A small self-supervised image encoder, trained from scratch.
Model: 32-pixel images, arch pvt, norm layernorm.
Training: adamw at rate 0.00093, 10500 steps, batches of 256.
Data: trained on stained colorectal tissue patches (NCT-CRC-HE-100K), 90422 training examples, 29.7 epochs.
Rows from block 3, named by matrix and row number. Rows with one number belong to one neuron. Each number is 128 + 32 x the weight over its row's rms, rounded and kept within 0 to 255. All counts start at 0. Numbers have three digits each. After the name is the row's rms in percent of the matrix's.
# fc1: MLP up (model.blocks.3.mlp.fc1.weight, 512x128), inputs 0-127
# fc2: MLP down (model.blocks.3.mlp.fc2.weight, 128x512, transposed), outputs 0-127
fc1.306 080:181182097155203056135151118058169142199201183167127096186128046169073151096137140137179136121125122119109109096103128125162186133143102180153143152098126123097143093176130152120150150135135103144132120160133094166108094156151153120122132133126159037139099139104074149128120154136175161165102139123058126106126149183115112101106127089109150133068099137121160112149138153139099108126151
fc2.306 062:172138099140137161110158148164121191083087100083133119106121103108187088129135172153057118107058086135148150121097187113162129165121138169155110153063098153063123133077191102088153131127170141143145143113162166142133146116088132172174182175145155132105130067142099142139164123134154105195119124083147160123099124113157129115106084125111096179145169078082146115094129209086149146155120
fc1.307 135:077165126173078183125191072154143138113165103137084098114156110121162133076138151095086082148152108137112169096087154145093104082136140108152151095100108153115110183148137126096109080121150171133109131182178076178081095091105149089155112135151129125087119101093086129134119171189121092151157187024188132160110102180127106108074157108159095133123135113094136122159150166161132128114103
fc2.307 129:141094127150100116127101097138123119146111056169134081105148139141075147109158167105166073131110104167142195126177103136098113103156098141121172063124121084074146117154081129071090146120111098108133182101094110185132108127090160105138048125098114131175141083154157175170145152150139081158121188112077090147154193148121114116105128169122107136129114102124172162181145102181117173079190
fc1.308 106:139118131110148091115127157135121138110133126065153150168119111072150097175122084117159129165122110119141128193110143114134098093173201153079181148093104126081050107135149130135122077180110134134140173195123145160135114131131081099095128169091172154087152077120160099134085126153196125131141111150086094118067101125157114142132120143116102108093164207183076063136139149162185065134124
fc2.308 103:067105179101165185169103063077143139106121122151167106096165111189086176107145155160125129171106132143139201085124115119100128062171121091111172135121123162119150117090106112143139117129156131099085202211158131148128141121113132082082130134074151090205101106137154125175108126156126081072085118159165126173127127171140142126097156164169135126115100142185100108109130152064124123111120
fc1.309 095:201113072136075160117161145110128146154155138082140125125106107112072121144118086149104144146116127122099176084133197146091183119144167151136111183104121159141079104132193110111150119123145183122176036148125125148118126174040131078083104066111119166150104129156109083133076158109139107142075155146199154104122130142120126183136113134113139074141103112127172131084108098142102059112126
fc2.309 099:149116123211124067107099100134120079151111148166097139093103093083088164137123106111064091137085124138134120170162112101134141119079137187162142182150106137123113140141093135113175152083163144127188138215149177121134107134139107114106150154153110112101221170059134143122131138134057088165207174077115133156149116172143121136075134089106135138119144081175101113133137114084127141099132
fc1.310 102:148124204088139121150086096128105155182169186147082075135168127140111134144104125129137189150169138147120092124149098138139117098167111116110083108139158113074146155138122079144084113085133122146103135102143077105148068128081032121153164139128171153127170195099136149101140150081127106113061085151122097146169070084165130123153083123164139147156101130180140115091160132170185096140192
fc2.310 108:138174146121179169112125111098109143157113125109121148125156068127088134130097127117105129104152118128096160171069156146133120115114153146187090130167104196084072157096164097111086132078156084124087163152146121138114131139099181053188135210143104160205109105153069137112082159168116120078082138110125088087141168148135077147075117105127086132120174110151158133144139079165109194131114
fc1.311 077:152107072092067159113104095193060088146193144122079105127126118143138119123130135157157123123145162117159084132095127077061158133163135164139149056123136115124119145127101126128158188180167097065139070104135078144096068019140118115109188148158168137104136151144120152132136095157145171113119059153082143143102133170127111129145101112117111065121156116083079099142156135121123150131140
fc2.311 071:106168062143099068142111127098149116077074124164180169167102164133125102160146118147120143118133125103093122155157199159157144156095084191107141091133200156184137079088106137123185114090167145096075160092160139099146155115149113099132114160147088063095106119110119118107116205116100200131175155080164130102123082123124123130068127136112107104129102162168197138159144092154130115137154
fc1.312 137:120164095124132128112138125095095199110123168103136111097127089108193170107132130138087151183117144139093108086096152132094150114111162180127098131147132091104054172168163052112144107143081149147093123094074096144107172151120123140134072162172122158101119105197120124103086141156123148151110140097148148175107099142120068120076129239071150162160079102101161088164160100128120139126161
fc2.312 144:127107170155120126127133081132060114109065143148121124059169070085098123121145114181095114140085107097136097133165093107130169115101101096134169154102136117084123146115174180051182156138131089151070126133111177133123138163133072166086128129113140202102131113092107075146182123125092158203108128141140161179126122116110109144142187143125133153153094057158111098189114174088165141150127
fc1.313 073:082078096136133149164130113103182141192193090116111170145158136154176123069121169140115145146164113162174103139120157064106127163141136114105107078177120141149117083163106101111118125106187119055078114071151100167095164055119090130067151099123155135195150119132108124156108120162124100119119128159123150073150156116166152143177190181115091169109115164150118132113136157066105181128133
fc2.313 074:103108142151112097126141091149136094116132175150098143159130170111112125164123095129132149123092122092167056106184095150154121151090174109107161106041128169154152125108127162123167114094126084101182124104126146120135160118116159126138155073114085092026170143099060168094111165100164153132186128112123119096134103091125179098092110112108108038140139181147139183156106124208118164146125
fc1.314 119:118140156147158143114174126090105112111078106132143151157204072124068170115085150143079151150099096106170099103150089113165108132112165118098110194150150109105109160164085122120104128115165161191130087170148151153100126142131142130139171170113180129127122088128095105136098093122141072097064188171156094126102135087168082146164145175080159086115141064164150095092168175090139081116077
fc2.314 129:142182122149095091177161152065152140078122140130157149142173214168183138100129118095155154141076182158172131152103172142118153094122129094094148135147097162168118124081072086183152117082119158107113159151128091116108163109089171150146113062097069067164135130129110164126137178143171081112145109121094174146129192154149141092157149101136087091141126104133117109095088144093183141110174
fc1.315 102:092083116096092157101114146070104126093093153177117106090133122140105166082148161093160164097152057140149126082096204112135177173118138152110098177152104131134149119169109099142105133139130173162167195096052163130133109125108125185115076115175115125182139120216140133156103106186166062158112099124130091122087144102170087098135133115133119087133113128091065116115105127096097171119113
fc2.315 087:093155114079094105175070105101141123217112112141148150094075107102085134100123183137109148155140149124122146121074096140153125160135164122133152097131095193144072118109161064148078129092152155178162143116120092150146107115180087129103139124064202114142116106171098080117072127096153135103134085111179131096199113169141061162137150161141119161092154165144108153149172119156157112086098
fc1.316 111:100148111154093146116111138121126121103146089143165137160123171089167090085129172125067159130080139121162173161170151121134128116090136132083104176180086117107134124138109096155133149082173171122181137176057146125113104126108078104142056104094067100045107115161070130190114114123161089158100139115110150172105068088139110157124163119087118104147150127185084175092101138136191168154116
fc2.316 110:136178092101164090145094087123116107126144161059104168120125084120163156148077123106132149133159164126137099088071134171104137203128091161137112132098084164142095145085126120166100138135171168169085083102188122130152135115141117171102184134158202111114127089105103110049122088148131151073131091136132097049172080122118124095123161103161104184118160144123112125125161153142193111134065
fc1.317 102:118144094111150145112083217106075162101137118083165163152153105125198169144194173120145139151076150097102108119070086096116148142142167164119199152065174138118112094084111119110175125050127088176137123167142110153088154138159143134163083144120108138135077112120082148116133055124151112108087088077167142166076091125128135139138154124114118159131098169082124110138151129082175143139107
fc2.317 104:102158132168124154150085126151128062075164133080100153122128104109227120163093153107104081148110177137201088124072145116118108166101134116137114117132132131136086144177075145145128098087151111173069136133145153143132125158154139208055166141177131127093162094150098095106170118130132168115101098111169141100122134131137088090109102102159104116126163087044157078149091165096157118174101
fc1.318 083:168114152181132175084161112157161122182083127093115222147181143126165112070095164096169164094141131101150114164167189155107098099122127076113124107127121063155120199095092137176097158148136135127135102168135126102152174146143122163080086130076154083118065140110158130122095158192137106132110135123163084147120166142086082117102136085094164140140127124085125128092123064125176161126108
fc2.318 079:142092101154158096100118117127154123119169137111208166147117160135099115090112128120105172123085104139129112053082087074198136150108155147180161164073134130123188175118145145146169095160101145108109093169064151106137192147161140117123163164126173197112107143113137161173137112181128132122175126139161087158151090131155202103047139097171167130137108154125113113127121134129136144134049
fc1.319 117:137147142138074142135147168201112077157168151172138120132100130069085133204150145157166131114125156074112132129083122082139120082081127093152192053118111100122136093121120184181119184138134113074195174186102098110097136106171119097148147121134112157106142080103114168158159141129148201116128120114124140140206171131107168075157088120170128119129123156117193122140119131117103153104098
fc2.319 122:109149130123156152158151176112161130146113133136114076103181112147121176184112155197130082180107167148115124099125158108148152108154124120093141167144135138173084067067119073111103095131160158149097159186130125098045109138086118092108146133062086121236126132191138106121109166154160058091120119121162143150072199104135117119169112125128100091125123123151099103101079120104126114133123
fc1.320 066:086110168072178092148103145119107128110104132091118113072048156159115126107120188115091143057137109077169126043163137100065146119118100141177160115170107095179115149108143123086125098115193154151173068134147116126082173161152221168097112170121117131114133127130116131188136118112080126146098086184148088104110145138124148086118137136143141178152138145096184144091166121125121127137138
fc2.320 058:166131169084177185158131091148135153146114137075162074229148118114084152149071150111176145162122142129119159151139109182155124085096169137132200133109136154164126076143184118152105118146153129119148169074102126091167087128186138136099155130080150167134116119075180066192100102134164126134162091069098145130139107085123137165168141091102118123153157100156141078132121147108085099105113
fc1.321 088:129146096066132109092117105109108139146185141099097104145137158121080121122125157196117174105203131162153099116203128147119199132132154128135140131154100110077129177084181112124087127125140146152155070108071169131115089116064035119142091144197140147149197211142092117159113143079103144108106127133157115125126161123157091165142137100098131115105112114161131162088085136105099159136082
fc2.321 092:133128157142142155127129153186136092176167078187074141055155070084101091137077159133109094115106092142114069089184109166116119125174155121150135158128142098133144057154092127105158107182095194145134094166175152094117116128123102144147111146147125095124139088132195162170151138117123137141095109160080088081144111117141140175118171196120146169081143138180073122150141086097078160142109
fc1.322 144:173088148133091111112167084136119131147116125113121167097181120106066062089117118125116077157132134162128114103053086114106103099183105195132167135106133125115127149082080137116114084180136097119115151169142177085146132106087091131146179084130155181182094063107142161105124094133108134142163171155055130133126096181143196087141115142080120133121161108113148134106194140150170083149180
fc2.322 179:120123138112087150080116096154096115170112067150116120101111100148088191106142149091203083124096064167149129147138135128102135157148128127132148095062061130090178101129098177083119114112113124125170174075150122147104149151131140154130120151118162124191099066143107149127075157132175119132160166097073096165211214131131146131122078185150112132132128146110144111175116101144141186099173
fc1.323 105:160149174096131120115109172115084141124128154106096139120183145076213106128111088142127133155100117124108064121094100130120108060096133153123085128166130138117106114144059169204118083088158059124091140142150099143111159164133147136138076183156129187128166121136102166110155135076149159102129076142119139149170111130112125147142108108138135190077120147048123151100167157102085215082129
fc2.323 105:104121128110183158099197178127106134149166117129141097130144148113185087077139101096143103123105131154098074116137093148141121069111186144104107145167166097164076071174098124095098186075114120149155081126178157160117104184111099116111161168150129117086125130143112061113143099146150111125141091174159178139106077066108151129142096154107158095085139168126076126160114065198180146119145
fc1.324 096:173143099126175113100115137168192128135101180158168094153114073122115138142160110152143072152114158093094108170068136084138136200105120136134150085145094100160122104076102148116162115152099087063189159137125060125098103085143122120147109118118119133102123093121116114135170119185130152171137054105170159110078228187095110103124174119090139123120115169083121124165109105102132174099152
fc2.324 114:055143155160092131189132126075187094104163101073157147154170139181161080116130152117124161080146137131158222167118145183110134088141167123125096129141153095192158116116116101136137077173118097104123143119107141094117183116144116132121118130085082059114100147128130109142109129064179146149073145162146166148133134161081136094152154076133145114122123138118151116099071076105109061164178
fc1.325 086:185156112183144089102155154158133113120068180151111125132141109084115108089159105146095072142152145094129115108064137103144167130151073196157181135121151185124160128098063120127088160169146089128125086084076105073118138070163128153117142149108148141133137137164141134087133121145135105123211083112100185153127188156186043127140132133079125109139100165083084109111149152164134104110132
fc2.325 085:160140133172092070119086121145119105103138140122142115165112093160122177109127149109104152147111049204130146085129064126053136164098127201157063187127085135089122139156079123145156117085154117128113133128100110154150091120131140171087152164139143148118160165103109074070088114087129164119179088111088151146124078097165123078126107118171082170161147133102097147153102197140129125127191
fc1.326 075:145049070127149181166125090098126084113090121177110161123134161119109124116104151124188112137153118131151124181139162128065143120090150122120123154198122162154131092077087136150175166106127104035148113102105096099155068108142141187130145117071137158096177119127129155124103087187155137167210153149157087130136103094144075073168137103063131163143145144149126096124115126074124130111120
fc2.326 065:105178080078134154139155115169115208157074110159137101130168107092058120131189176186179106188133113108104100156130136152178137141133128166116154130145087126082133101111108100135169072117150085120165078146072100110134166098077156079144123160134103121110132170131171123131145148093176077093073126160116115145119169154098120120140179131107081057148116145100105158152143132141139062177156
fc1.327 078:134140121162122098143125097132139111103126121096151093143118080135142125148109135133102150115187135140081187132078176161173118047138178091148159113093137142118118205144122143103109124116108122093061122175171110143142122137145107121156073122107136169104121105128137059145114172162173147117145101078084170128120197144162033090146080139130176207117155147194170121166085106172095129120110
fc2.327 066:093115093120158122068139094091105095098151154101222099138131151142050161109145182167173123126139149085121157143098144099150068123107130168117237078108143151118126045080168121119150105106119135162150111146094083138114133107118139094130152104129153106145095112151135051177117170109156131163127113130169134122112156135119108114124123145125139108136121165226140147112058155150108118128192
fc1.328 133:194105069076088140144172112152176106118125095098123110140128192146123166115127142108162127147133172083154098185123143107047119134094078149158145135127144146127179164154134134133098095163073165056191137092094122127169109090172111153106102074087141111077090159080112152132097148178145155126167140134174101164183160120117134135070160079087106136146184097124116118114087127088156126101161
fc2.328 135:115170139140112065096144106137083136118140134126140120151093102116129121089142154047107172076180133122113134110123085198089093081133083125111120082135102108121112140185117140119178169106149157181182077132144157123104153152172092133071146132146126115100132092073131116152193130097109166164150108177079170088142087147055138171168113125126144157132083156096083166214163140176142128140127
fc1.329 090:104177168131183112195128118111129141138113153067197124137174117142076109103109098117122156180105146131062139124135069176138155129130107120143179073108078139096153168102113183119179114150119124118167101200130152107196135145090116194138134078097161106116095075140122107109122090092115117156087075210112121137115144118159088146139098159079143137104137109186154132140130128162163061109116
fc2.329 073:107111106119108087137125140183146111155154062119149065113116158191075159170117161157130127150129093142110113156150181096084155086194124139146186114104103163157143042123090169169133129141115125064120170114147158098141102103120143102169113188168143093168105138115147122137054190123059150147130162137092114172148101138121149154105121178124164132110102137164178196122178116136123159092162
fc1.330 095:153166105123093109123130101163171160139111096100075140114059169108183165076134124067165084083171141106114120179135192146086152133124111115098128117088096140188152114162124194132143126165091165100112117111161140069181100086127162120115136132068138122134131176113143115125110108139103075070163120126118111150154145196145076113093047141134129144135104163161145120106075121151073109078184
fc2.330 094:153217145120133056093145173090157120136107128178139091146163186135188096172139095090063157132088136165091130122116153138174112095118127197137138094172148136182104102072070085117133097098174167180127140084165071131098103101122141145127122132135103079109132100129110103079118120172107070062155138126170132168101154139120136084145143126095110107135113164153104154129164079164160100145160